config.toml
arch = "transformer"
model = "sound classifier"
dataset = "synthesized solo parts of chorales (CocoChorales)"
train_examples = 39062
n_mels = 80
hop_length = 160
input = "log_mel"
spec_augment = false
win_length = 512
targets = ["instrument"]
num_classes = 13
norm = "layernorm"
norm_position = "res_post"
hidden_act = "swiglu"
mlp_ratio = 2
head_dim = 16
fused_qkv = true
bias = "all"
qk_norm = false
parallel_block = false
inner_norm = false
moe = "expert_choice"
num_experts = 8
moe_every = 2
expert_mlp_ratio = 2
experts_per_token = 1
shared_expert = false
subsampling = 2
layers = 12
width = 192
positions = "conv"
pooling = "class_token"
loss = "binary_cross_entropy"
optimizer = "adamw"
learning_rate = 0.0012
beta1 = 0.9
beta2 = 0.98
eps = 1e-06
cautious_weight_decay = true
max_steps = 11400
batch_size = 512
epochs = 149.4
lr_schedule = "wsd"
decay_fraction = 0.2
final_lr_fraction = 0
warmup_steps = 340
weight_decay = 0.2
Rows from block 8 of a small sound classifier, named by matrix and row number. Rows with one number belong to one neuron. Each number is 128 + 32 x the weight over its row's rms, rounded and kept within 0 to 255. All counts start at 0.
After each neuron's rows are labels from the 100 clips, of 14848, where the neuron reaches its largest size: "lies over" is the class under the peak; "strongest on" is what is common among them. Only what is clearly more common there than usual is listed. The data: synthesized solo parts of chorales (CocoChorales).
# gate: MLP gate (model.blocks.8.mlp.gate.weight, 384x192), inputs 128-191
# fc1: MLP up (model.blocks.8.mlp.fc1.weight, 384x192), inputs 128-191
# fc2: MLP down (model.blocks.8.mlp.fc2.weight, 192x384, transposed), outputs 128-191

gate.308 [106 156  76 104 176 139 139 112  64  80 179 147 133 176 165 104 102 173 139 144  88  81 114  66 111 161 102 117 136 174 157 111  96 133 124 145 147  71 125 186 111 157 203 174  95 165 149 195  91 210  85 179 128  65 160 105  96 111 144 155 101 127 110 132]
fc1.308 [104 169  56 126 128  63 172 119 105  88  99 157  76 128 101  93 119 116 125 120 103 158 118 154 151 148 152  74 126 131 117 125 108 147  89 145  87 110  70 125  76 142 148 145 101 217 128 167 190 103 169 142 160 100  86 156 105 147  81 135 173 116 113 144]
fc2.308 [138 111 160 121 142 198 198 156 117 112 140 119 113 146 113 181 152 102 143 138 132 108 105 103 108  63  76 144 144  95 119 141 155 132 134 150 100 107 145 148 152  55 159 231 158 103 130  82 162 109 115 101 106 147 134 119 183  93 134 155 125 140 126 150]
lies over: C#4
strongest on: double bass; note C4; note C#4

gate.367 [ 87 139 119  87 139 207 215 116 125 124 184  62 133 186 152 103 112 178 131 163 116 105 141 114 145 100 116 116 119  89  94 128 118 110 166 136  83 108 167 149 168 168 143 160 167 108 175 149 143 142 134 112 173 127 111  95 109 137 137 142  92 150 106 128]
fc1.367 [182 119  94 130 145 105 167 161 133  60 118  80 133 193 167 135 177 132 135 119  55 136  71 102 164 152 109  66  71  81 133 145 158 181 150 124 129 115  82 114 140 128 133 150 142 152  96  92 144 125 136 119 168 131  99 149 136 157 106 137 137  85 164 185]
fc2.367 [144  76 124 117 109 136 188 170 153 191 151 115 128 154 124 141 146 131 155 146 134 123  80 110  78 108 118  99 149  87  60 159 160 115 163 153  98 114 110 118 143 116 117 150 188 132 144 129 130  76 142 114  96 163 150  85  94 151 124 231 102 186  93 144]
lies over: silence
strongest on: double bass; note C#4; note B3

gate.251 [182 153 133 131 112 127 139 155  62  92  81 161 146  91 146  59 171 143  92 167 154 118 165 139 105 108 109 134 110 111 123 191 102 119 141 100 115 136 108 125 130 192  94 147 155 161 158  96 113 112  92 114 126 123 109 243 141  94  99  96 180  47 149 140]
fc1.251 [118 122  81 135 136 124 120 181 148 145 172 142 151 160 101 137 177 143  86 115 147 118  82 126 103  86 149 161 104  83 133 101 148 172 106 140 117  98 101 140 131 144 112 126 160 104 134 114 129 202 188  87  69  97 133  74  83  55 106 153 170 184 121 134]
fc2.251 [ 95 146 120 143 108 111 123 137 161 103 180 162 135 137  89 143 149 132 162 131  53  97 118 145 134 164 111 168 121 138 142 105 101 180 115 122 124 103 136 171 174 131 104 105 146 193 106 147 158  86 108 121 120 133 104 170  83 105 110 201 153 130 148  88]
lies over: G#3; G3
strongest on: bassoon; note G#3; note G3; note F#3

gate.56 [126  86 115 136 124 159 164 136 117 109 124 136 110 143 145 131 157  82 157 157 103  90 126 160 142 150 148 188 131  97 187 159 140 112 159 123 135 112 104 116  72 184 143 140 172 156 117 128 123  77 110 150 160 126 127 144  62  78 145 119 127 143 146 153]
fc1.56 [112 117 173 184 182 131 121 161 103 132 114 139 130  82 133 117 123 137 131 101  84  97 114  27 174  91 126 143 123  85 107 147 128 130 197 168 135 143 118 184 146 125 135 155 194  97 147  63 158 134 143 118 185 151  69 101 165 133 101  66 126 115 121 123]
fc2.56 [138 133 117 122 143 123 138 111 108 152 129 130 139  93 119 153 156 101  60  87 114 113  82  65 108  80  61 128 108 141 103 152 131 151 118 110  82 136 152 145 185 132 148 111 144 126  84 141  48 128 146  93 119 193 162 142 154 147 134 157 142 125  99 122]
lies over: F#5
strongest on: violin; note G5; note F#5; note F5

gate.42 [124 142 138 138 142 139 112 140  95 125 119 110 137  75  80 148 148 131 160 156 144 153  70 137 130 114 167 209 147 180 185 108  90 148 140 132 112 139 139  87 105 188  90 136 124 174 161  95 134 153 157 100  63 127 136 134 149 119 169  65 144 140 188 106]
fc1.42 [ 93 138 133 107 135 167 158 143 154  75  97 150  94 154 184  90 113 155 128 127 122 101 157 134 120 127 109  97  91  83  79 146 170 114 118 137 182 128 124 179 184 101 150 100 120 119  99 192 124 118  80 173 181 114 126 143 133 165  89 184 120  78  90 123]
fc2.42 [134 152 136 111 135 158 184 157 104  91  95 123 128 153 243  79 125 128 139 113 119 112 120 174 177 146 119 117 150 156 143 137  86 143 121 143 247  98 119 148 163 152 130 137  13 116 112 154 121 143 124 178 148  98 127 165 146 132 124 118 101 111 117  98]
lies over: silence
strongest on: viola; note D#4; note F4; note E4

gate.211 [117 152  95  91 135 141 126 201 125 100 140 142 153 145 153  96 148 148 136 163 208 132 133 151  96 208 138 157  98 165 164 122  59 135 108 136 124 107 126 133 162 134 114 145 122 105 112 185 146 102 140  80 167 125 110 127 168 144  94  81  95 125 111 200]
fc1.211 [182 124  94 140 104  90 155 140 107 108 156 123 158  93 157  97  70 143 150 157 145 161 184 107 122 131 130 108 114 134 132 123 161 113 173 128 181 140 122  65 122 110 130 153 197 142 131 105 152 125 119 117 141 132 103 202 179 103 215 165 147  90 111 129]
fc2.211 [136 130 122 132 130 111 125  59 151 120 147 137  90 126 113 119 199 144  84 119 152 156 174 103 118 151 146 223 124 164 114 169  97 116 142 138 154 144 146 117  92 125 151 114 109 183 128 108  79 151  52 154 129 146 113 201  98 109 124 168 122 154 124 142]
lies over: F#4
strongest on: trombone; note F#4; note F4

gate.97 [161 206 119 134 106 103 147 100 151  83 109  73 125 146 181 131  98 125 166 115 142 122 127 151 136 181 110  97 105 167 121 163 149 113 158 130 116 142 155 145 180 115 113 143  94 139 109 116 129 116  60 134 174 138 135 107 150 138  91 144  88  64  94 129]
fc1.97 [100  96  91 113  99 133 139 177 123 114 124 137 106 138 125 165 162 188 135 138 119 151 135 115  91  50 203 163 143  77 151 116  87 142 114 118  95 114 144  55  94 158 131 130 146 174 154 146  83 130 195  95  12 133 104 130 141 131 217 118 165 177 143 121]
fc2.97 [ 70 195 139 116 114 166 219 177 133 100  98  98 134 132 151  92 136 142 158 133 138 119 102 123 157 166 134 136 161 134 160 136  80 162 136 167 130 100  55 125 134 177 129  99  81 119 124 157 148 176  96 167 145  99  61 175 127 120 112 129 120 123 121  72]
lies over: F#5
strongest on: flute; note F#5; note F5; note D#5

gate.168 [ 66 138 185 134 141 111 132 105 138  85 124 137 134  91  81 127 189 107 117 153 103 148 149 129  93 110  83 130 142 168 129 101 165 114 150 143 114 114  54 164  82 124 113  78 143 102  71  63 132  90 136 189 184 149  97 115 121  84 146  96 157 141  98 119]
fc1.168 [ 46 140 161 145 140  92 143  99 105 113 154 168 119 100  94 183 184 105 104 162 126 121 143 100 129 122  56 137 146 163 191  75 185 121 141 145 103 123  73 167  31 129 124 100 143 113 101  91 115  69 129 157 154  97 114 122 122  85 171 107 121 171  96 125]
fc2.168 [ 78 136 145 130 128 122 163 117 114 148 130 168 128  91  32 139 138  69  69 137 141 113 134  51 137 110  44 147 129 101 172 142 176 108 138 112  47 147  96 146 129 152 147  91 124 184 113 108 134  74 127 119  86 186 126 148 126 124 136 128 124 139  81 142]
lies over: silence
strongest on: violin; note B4; note D5; note A4

gate.188 [137 120 179 138 142  97 111 136 129 129 122 120  81 152 131  96 215 145 119 115 111 139 116 146  90 149 121 125 140  82 163 114 137 123 129 149 122 119  97 127 150 111 124 201 122  93 168 108 119  70 126 186 203 147 111 143 101 154  80  97 124 129  97 133]
fc1.188 [142  87  77 140 151 113  82 111 114 119 131  84 106 168 140  91 157 128 190 136 106 142 120 123 135 107 172 133 134 197 173 116 199 193 136 137 149 108  90 144 112 155 152 182 107 161 187 104 118 128 136 119  96 122  85  96 200 126 132 143 116 193 137 141]
fc2.188 [192  71  72 167 167 117 154 145 108 159 126 125 101 108  55 179 110 133 126 132 116 103  61 141 115 134  89 134 121 155 145 170 136 135 109  99 107  96 116 129  83 102 150 111 105  85 149 118 104  94 133 116 115 159 121 113  97 139 116 150  90  83  95 143]
lies over: C#4
strongest on: bassoon; note C#4; note C4; note B3

gate.262 [187 178 140 151  75 173 128 183 174  67 129 104 163 116 129 122 162 105 133 166 109 140 176 146 138  92 158 124 120 150 147 128  64 121 145  62  91 142 170  80 144 121 117 107  94 195 111  78 128 120 133 101  86 133 164  95 194 123 133  72 145 146  73 148]
fc1.262 [ 86  56 100  81 168 128 150  43 102 123 116 183  84 123 136 110 109 132  95 125 153 135  99 134 106 179 114 141 143 125  99 133 155 121 123 172 142  98  97 152 140  69 185 168 150  91 154 179 139 114 129 134 153 130 111 130  72 129 121 189  98 136 174 121]
fc2.262 [ 82 151 185 148  96 127 130 116  88 107 164 136 136 152 179  95 128 164 163 143 137 109 130 251 162 141 121 126 141 147 150 119 141 117 120 149 198 148 125 159 133 123  96 109  86 125 120 150 132 147 115 132 156  56  89 100 170 151 139 114 121 123 173  78]
lies over: B4
strongest on: oboe; note B4; note A#4; note C#5

gate.360 [126 161 164 157 123 149 145  78 122  89 130 115 105 133 114 126 101 103 128 103 116  97  90 157 112 196  39 104  93 120 100 183 169 139 116 152 163 140 107 162 170  63 133 119 112 133  87  90 130 111  62 140 155 142 112 129 112 124  65 149  77  96 111 133]
fc1.360 [182 176 183 153 163 126 113  84 158  45 109 103 148  81 180 149 141 150 173 127 144  85 167 155 129 166 131 109 127 158 112 195 109  92 149 110 134 126 174 139 168 116 120 144  88 109  81 104 169 132  96 124 187  93 122 116 156 144 140 163 109  74  67 174]
fc2.360 [182  93 132 141 153 100  54 101 146 150 148 134 143 121 106 186 106 128  93 129 140 123 150 114 130 101 127 134 120 107 119 135 187 120 141  93 122 155 181 128 142  71 104 157 157 140 144 123 106  87 167 106 138 131 201  95 102 132 174 118 123 152 135 179]
lies over: F#5; F5
strongest on: flute; note F#5; note F5; note D#5

gate.356 [ 97 128 116 122 109 141 143  87  87 157 128 148 131 152 216 115 131 114 120  85 155 142 158  99 126  92 148 107 162 136 138 108 159 106 109 164  91  93 120 191 136 149 113  91 178 173 123  84 158 111 139 118 158 141  97 127 137 107  97 130  98 125 154 153]
fc1.356 [117 169 158 146 178 164 129 129 139 166 149 122 134 110 141 157 155  66 205 137  95  76 107  96 188 140 114 179 145  84 115 137 174  84 176  81 120  84 115 223 127 139 146 109 138 147 150 150 104 125 107 186 162  82  79 133 107  58  93 122 116 130 127 137]
fc2.356 [ 92 164 125 143  89 135 156 145 114 129 107 110 167 115  25 146 104 119  62 154 137 116 152 140 134 131 105 143 107 128 143 197 122  81  94  72  40 122 126 127 142 112 116 131 124 114 129 130  96 110 101  82 120 179  79 127 126  88 138 119  97  74 128 151]
lies over: A4
strongest on: violin; note A4; note D5

gate.84 [181  59 131  74 150 108 171 163  70 100  99  86 112 178 105 117 181 123 143  98 138  66 115 176 142 102  86 138 121 106 183 115  98 138 126 196 101 109 107 118 159 184 147 186 154  96 173 183 166  79 109 133 188 119 120 134  88 173 113 110 127 115 108  84]
fc1.84 [182  74 124  97 132 183 130  57 112  81 119 123 157 154 118 122 121  72 143 180 130 158 124 123 160 129 166 183  62 159 119 123 160 133  98 117 175 147 157 127 185  94  52 145 107 116 124 115  44 116 154 107 132 106 158 167  88 119 186  69  90 111 147 104]
fc2.84 [ 75 158 136 155 133 144 170 148 128 156  37  76 108  87 173 109 175 185 145  77 114 217 112  83 127 106  77 139 141 159  90 143 112 130 157 230 140 126  86 178 152 158 156 121 111 139 127 139 142 120 116 184 168 146  67 136  87 151 151 139 102 113 138 125]
lies over: F#4
strongest on: clarinet; note F#4

gate.48 [142 126  60 103 150 150 210 135 116  59 161  90 136 150 152 126 115  78  95 128 102 139 122 117 179 197 172 155 154 196 105 155 130 157 133 123 119  81 103 144 178 165 140 201 145 132 158 115  43 172 111 159 155 122 126 154  99 126 180 183 141 114 117 145]
fc1.48 [187  89  94  96 130  95  71 149 133  80 125  94 167  22 141 125 102 120  91 133 122 161 139 116 177 153 122 139 166 197  76 131 153 145 100 163 120 114 130 168 172 179 137 132 100 163 161 215 106 175 114 128 151  86 102 108 123 121 145  78 113 141  82 126]
fc2.48 [132 126 119 147 170  77 132 144 107 125 138 122  98 148 157  97 149 161 125 118 122 169 134 182  39 154 151 119 144 114 126 123 169 146 150 127 157  99 127 154 108 162 154 124 182 123 100 120 114 145 149 177 146 144  60 129  36 153 118 160 111 136 118  83]
lies over: A4
strongest on: saxophone; note F#4; note G#4; note G4

gate.357 [103 128 169 167 147 193  57 124 172 109  85 172 149 113 127 113 109 133 147 101 117 117 151 123 138 141 118 186  73 161 137 132 113 168 164  80 101 151 116 179 103 130 108 165 133 104 150 129 116 134 123 118 162 134 114 114 122 118 132 149 113 108 116 141]
fc1.357 [ 98 101 135 184 110 159 104 176 129 146 102 199  95 158  52  85 151 174 149 120 144 115 191 116 163 111 155 116 122 148 170 124  64 154  97  98 125 128 120  77  92 100  44 154 139 146 133 112  97 106 104 141 120 127 139 157 109 141 107 112 105 149  90 173]
fc2.357 [175 112  93 130 136 122 167 100 113 106 141 118 116 132  70 108 114 142  68 136 120 165 132  42  77 101 120 107 140  87 116 190 130 169 123 131  20  91 135  77 104  79 124 106 160 126 148 131 140 156 129  84 118 161 125 182 123 104 153 152 120 154 138 132]
lies over: B4
strongest on: oboe; note B4; note A#4; note C5

gate.306 [148 164  82  70 207 142 134 119 137  72 149 119 154 111 139 126 130 160 150 157  77 175 102 138 117 143  72 116 122 146 155 188 118 133 142 113 105  52 143 105 147 116 164 110 131  95 158 137  79 106  98  78 128  86 138 188 116 141 135 143 174 126 182 128]
fc1.306 [ 72 160 132 121 126 133 161 127 142 143 139 130 131  77  90 165 123 166 112 111 163 139 174  53 100 155 128 134 136  89 166 129 142 153 108  91  96 153  95 125 104 145 185  97 112 112 119  96 158 177 131 138 139 148  92  86 145  52 104 163 163 177 143 104]
fc2.306 [180 171  90 108  69  75  95 129 141  97 138 119 112 122 130 121  94 100  88 147 127 134  91 127 134 105 141 130 116 146  84 138 185 140 112  76 128 145 184 173 161 127 143 104 180 119 123 172 167 117 152 142 117 143 234 142  89 121  96 213 141 122 108 140]
lies over: D4
strongest on: viola; note D4; note C#4

gate.253 [138 118 128 151 139 152 137 162 156  72 108 160 126 144 157 116  88  71 111 160 193 127 149  81  72 154 166 144 124 155  80 190 121 155  82 151 144  77  47 137 104 148  96 142 160  68 111 141 113 123 163 114  99 117 118 154 145 113 142  81 112 133 119 135]
fc1.253 [175 121 105 130 132 128 105 109  29 120 120 157 122 131 109 130  89 154 134 151 121 130 125 135  91 136  68 100  80 168 138  89  95 176 140  97 169 117 190  85  93  95 133 181 120 140 217 116 127 154 131 133 167 130 145  96 171 127 119 161 101 156  82 108]
fc2.253 [103 117 195 134  95 151 208 161 116 107 127  84 140 143 140 116  89 124 165 168 171 113 149 159 128 165 117 122 203  98 170 132 159 154  91 154 160 130  69 172 175 174  79 138 123 103  87 132 121 135 114 153 168  98 128 144  90  98 156 125 124 155  95 104]
lies over: F4
strongest on: saxophone; note F4; note G#4

gate.231 [102 165 104 169 202 159  98 114  81 137 126 153 142  66 122 184 111 133 118 128  86 156 114 136 170 119 121 137 127 162 111 139 167 163 151 112 102 153 105 137 102 163 170 128  79 131 173 162 166 125 153 100 132 145 187 100 156 141 113 135 117 190 126 171]
fc1.231 [119 157  82 123 138 185 124  75 141 160 139 157 107 113 155 149 126 142 156 129 118 122 129 126 128  84  99 126 162 146 133 136 150 140  97 130 163 153 151  80 111 127 181  75 104 156  77 119 103  82 121 106 152 137 122  71 137 140  96 113 123 113 143  86]
fc2.231 [165  97 135 103 153 117 138 101 137 111 142 144 106  80 144 171 190 170 112  85  64 154  78  53 117 107  70  95  93  90 153 117 136 103 189 106 119 119 127 104 100  71 146 139  75 131 143  86 107 100  78  97  75 124 128  88 184 209 130  83 123  73 151 163]
lies over: D4
strongest on: horn; note E4; note D4; note F#4

gate.182 [167 199 171 142 129 140  98 133 182  90 123  75 151 130 130 144 105 104 121 127  94 130 161 167 142 140  64  98  95 187 133 134 147 109 136 111 132 125 156 155 121 128  87 116 109 135  79  74 169 139  38 137 180 115 106 122 170 131  89 133 117 142 109 184]
fc1.182 [ 93 102  93 105 158 140 147 133 126 122 120 132 114 173 145 112 117 127 166 145 153  92  94 104  89 104 163 173 124 108 152 105  88 170 146 138 151  73  72  76 132 136  92 143 138 147 203 172 133 117 145 145  76 125 148 172 111 127 152 152 118 135 171  90]
fc2.182 [105 148 163 133 147 161 197 167 126  94  79 105 128 129 168  96 169 126 158 141 109 112 113 137 177 164 120 131 147 179 158  92 108 145 159 188 141 101  80 121 110 169 113 126 105 117 134 134 175 119 123 146 157  76  71 202 153 124 119 119 104 133 106 111]
lies over: F#5
strongest on: flute; note F#5; note F5; note G5

gate.30 [106 104 140 169 140 129 127 108  82 163 157 104  84 137 144 123  86 132 220  96 100 152 152 107  94 134 119 148 118 119 114 152 132  98 128 138 210 189  98 128 145 127 143 145 122 118 129 156 103 109 113 148 156  80 163 165 123 150 132 110 134 151 133  98]
fc1.30 [100  86 149 156 138 109  57 181 161 100 172 104 130 124 170 122 114 111 109  82  96 159 104 123 172  56 110 148  50  96 121 142 180 163 155 158 136 115 161  77 161 140 114 115  97 138 161 147  96 131 126 118 130 141  96 141  84 116 150 142 142 111 139 104]
fc2.30 [123  62 128 150 112  79 102 149 155 180 181 146 129 155 133 123  83 128 125 175 117 140  86 142 156 125 145 132 112  86  89 140 169 120  91  76 147 124 191  81 107 136 107 147 169 137 147 131 109 131 110 105  68 118 150 156 117 106 126 166 182  93 143 140]
lies over: silence
strongest on: trombone; note C4; note B3

gate.166 [127 164  90 141 234 127 117 153 149 148  98 193 134 116 115 152 127  86 141 149 152 104 104 121 138 137 142 151 158 132 157 142 136 142 133 198  89 107  73 112  91 170 140 165  95 158 112 168 149 100 117 110  96 182  94 169 128 108 152  93  97  67 159 119]
fc1.166 [107 145 150 209 140 130  83 110 163 188 153 151 170 124  71 142  91 127 135 122 135 158 156 115 162 161 146 166 171 114 171  65 120 145 144 175 104  82  84 221 114 153 152  41 138 122 132 122 135 127 134 147 114 156 111 116 138  91 135  75 118 103  95 141]
fc2.166 [139  62 133  98 150  63  76 131 158 130 166 129 113 132 103  89  88 149 149  78 126 134  96 149 132  92 111 122 117 115  89 143 134 106 124  87 120 105 177 164 118 127 153 134 184 101 126 122 146 117 138 129  57 131 139  92 116 122 105 189 154  93  79 175]
lies over: D4; C#4
strongest on: viola; note D4; note C#4

gate.54 [127 171 176 124 139  95 133 127 137 118 139 111 106 166 112 138 144 108 157 152 110 133 145 165  46 145  86 139 160 108 108 101 167 117 155 112  97 143  79 192  99  88  84  83 131 128 153 117 122 155  96 122 179  69 195 202 121 131 106 142 124 164 132  88]
fc1.54 [153  69 173 109 112 147  95  69 117 106 166 131 159 107 115 119 179 150 133 123 130 166  99 143 140 162 190 147 191 115 153 123 148 112 127 137 169 164  82 171 161 170 140 142 102  90 114 145 115 157 148  95  95 145 116  76  48 169 185  96 126 129 181 167]
fc2.54 [117 127 163 194 108 144 138 157 135 134  65 120 112 153 116  92  57 104 105 122 102 169 120 140 127 140 161  86 126 144  96 134 148 144  68 172 126 124 147 105 117 155 116 142  61 157 120 157 113 101 167 114 130 113 144 118  96 149  98 123 148 136  97 104]
lies over: B3
strongest on: double bass; note B3; note C4

gate.363 [152 110 234 148 120 125 178  99 168  98 144 148 174  70 178 130 143  98 155  75 139 173 167 141 125 144 120  99 151 180 104 119  98  75 178  99 104 125 129 156 103 169  98 148  62 139 130 118 144 160 121 217 159 117 103 182 102 151  86 135 178 124 133 154]
fc1.363 [189 118 105 113 111 175 165 162 115 157 121 106 129  95  48 152 167 134 136 147 148  83 160 164  66  79 103 126 120 156 112 111 173 114 163 148 171 155 175 123 132 132 125 141  81 176 158 124  80 101 108 207 183 106 162 121 124 130 119  76  89 108  84 120]
fc2.363 [168  75 113 122 105 120  64  93 152 168 129 122  95 197  74 112  87 105 130 165 153 123  56  38 115  88  96 108 157 116 119 121 153 110 130 146 135 179 163 121 126 149 122 154 192 123 144 158 116 130 163  69  73 114 165  92 133 149  94 130 140 175  86 106]
lies over: D5
strongest on: horn; note A#4; note D5; note C5

gate.270 [152 156 131 176 128 133 113 122 102 113  75  82 102 189 104 143 127 158 144 118 138 131 142 124 139 102  91 153 142 127  80 136 141  55 136 142 139  70 125 142 184  92  87 112  92 186  98 121 134 194  57 158 151 115 102 116 191 160  85 125 114 111 114 145]
fc1.270 [100 116 147  49 131 167 129 148 158 150  88 108 165 129 156  96 123  83 140 147 145  92 168 118 105 156 152 139  99  99 109 113 112 139 122 111 139  71  76  76 107 137 148 135 197 172 218 159 111 129 125 102 142 116 106 143  84 209 213  77 114 128 129 140]
fc2.270 [ 96 121 115 114 147 167 220 155 149  74  94 124  93 150 159  93 112  84 181 140 138 129 104 126 118 157  94  91  89 162 144 146  86  89 107 191  81 125 109 143 145 102  85 130 103  96  95 142 148 150 151 150 107  99  80 166 160 124  83 112 109 121 107 116]
lies over: F#5
strongest on: flute; note F#5; note F5; note G#5

gate.119 [110  95 109  59 170 181 121  32 111 124 105 107 153 149  99  74 162 132 121 133 119  99 136 108 175  42 170 111 159 170 151 194 168 132 144  83  98 129 107 127 128 104 158 148  96 113  84 125 103 135 166 116  99  42 132  98  96 180  91 110  85  97 113  78]
fc1.119 [ 79 134 155 157 132 178 136 108 166 142 144 149 117 130 161  79 148 100 140  85 147  93 172  97 137 155 152 138 169 132  87 158 117 156 107 113 126 193 166 167  89 117 115 147 102 139 135 110 139  64 149  78 136  93  97 154 128 151 111 164 134  92 156 125]
fc2.119 [226  65 128 174  58 124 116  73 166 116 175 111 146 108 116 142  83 143 103 145 111 196 104  64 153  90  98 138 134 172 110 142 153 107 143 115 176 113 144 111 220  94 171 151 145 145 124 165 155 108 132 108 129 144 172 122 112  92 107 136 134 138 109 161]
lies over: silence
strongest on: viola; note D4; note E4; note D#4

gate.245 [130 111 118  92 125 115 115 130 147 136 122 139 112 183 145 118 152 166 165 120 142 152 115 169  56 149 126 134 102 131 139 112 174 160 155 109 110  97 133  77 124 133 102 166 144 140 146 162 123 106 133 154 126 168 184 137 140 164 136 108 207 117 214 134]
fc1.245 [174 151 145 131 148 102 127 124 106 161 103 134 153 114 115 135 126 139  96  76 113 116 109  67 177 134 144  75 155 149  81 142 112 101 131 120 111 134 104 115 127 138 137 107 110 110 147 118 132 171 117 163 107 110 124  82 126 131  54 141  65  99 113 108]
fc2.245 [ 81 178 156 113  89 184 163 153 123 135 121 146 148  99 178 107 171 115 189 157 115 109 148 121 143 114  92 121 146 166 193 104 157 102 179 171 122 146  66 188 138 170 117  76 149 144 131 106 114 111  73 154 151 106  87 148 186 102 135 101  99 126 152  51]
lies over: silence
strongest on: trumpet; note G5; note F5; note D5

gate.173 [139 139  18 118 107 136 117 138 108 110 148 125 108  72 138 187 100 103 204 178 105 113 138 185 130 132 169 175 146 129  79 136 129 147 146 155  80 104 132  95 153 145 130  96  99 120  90 130 177 120 116 170 102  76 154 123  83 131 106 145 106 114 113 172]
fc1.173 [ 83 101 140 133 129 165 180 115 151  96 130 161 170 154  98 160 168 179 110  81 135 123 121 179  71 106 137 154 111 163  55 161 154 140 174 146 157 137 122  98  86 122 145 112 134 154 111 112 139 100  97 155 115 141 138 169 102 199 144 204 121  89 156 149]
fc2.173 [201 129 146 187 128  40 141  73 145 106 152 109 106  95 140  89 147 158  99  94 119 103 124 120 118 136 133 153 171 117  82 126 115 126 131  85 184 157 158 106 109  67 155 101 118 102  90 123 118 112 177  79 140 167 110  58 170 171 136 169 116 115 105 187]
lies over: G#3
strongest on: tuba; note G#3; note A#3; note G3

gate.347 [135 167 124 125 205 150 211 139 154  48 116 101 138 149 164 132 125 124  59 131 114 108 206 120 117 154 156 126 143 132 132 146 139 147 118 131 166  71  85  94 121 109 138 121 106 129  60 154 115 117  83  76 119 143 118 172 142 133 126 117 127 101 105 156]
fc1.347 [128 114 122 121  65 127 117 128  90 187 134 103 142  87  72 131 133 123 149 113 126 155  77 166 137  92 128 136  88 115 181  80 132 142 117 147  98 180 132 159 140 116  83 113 144 146 155 153 146 111 170 174 157 102 127  76 136 149 154 146 125 172 153 134]
fc2.347 [ 60 110 142 138  85 104 174 150 118 136 191 114 142 120 143 105 121 186 210 136 126 125 130 180 137 167 139 101 162 142 168 103 112 102 135 177 174 151 134 163 121 183 119 116 138 111 142 151 101 164 131 148 186  67  47 141  44 118 129  88 174 114 136  76]
lies over: F4
strongest on: saxophone; note F#4; note F4; note G4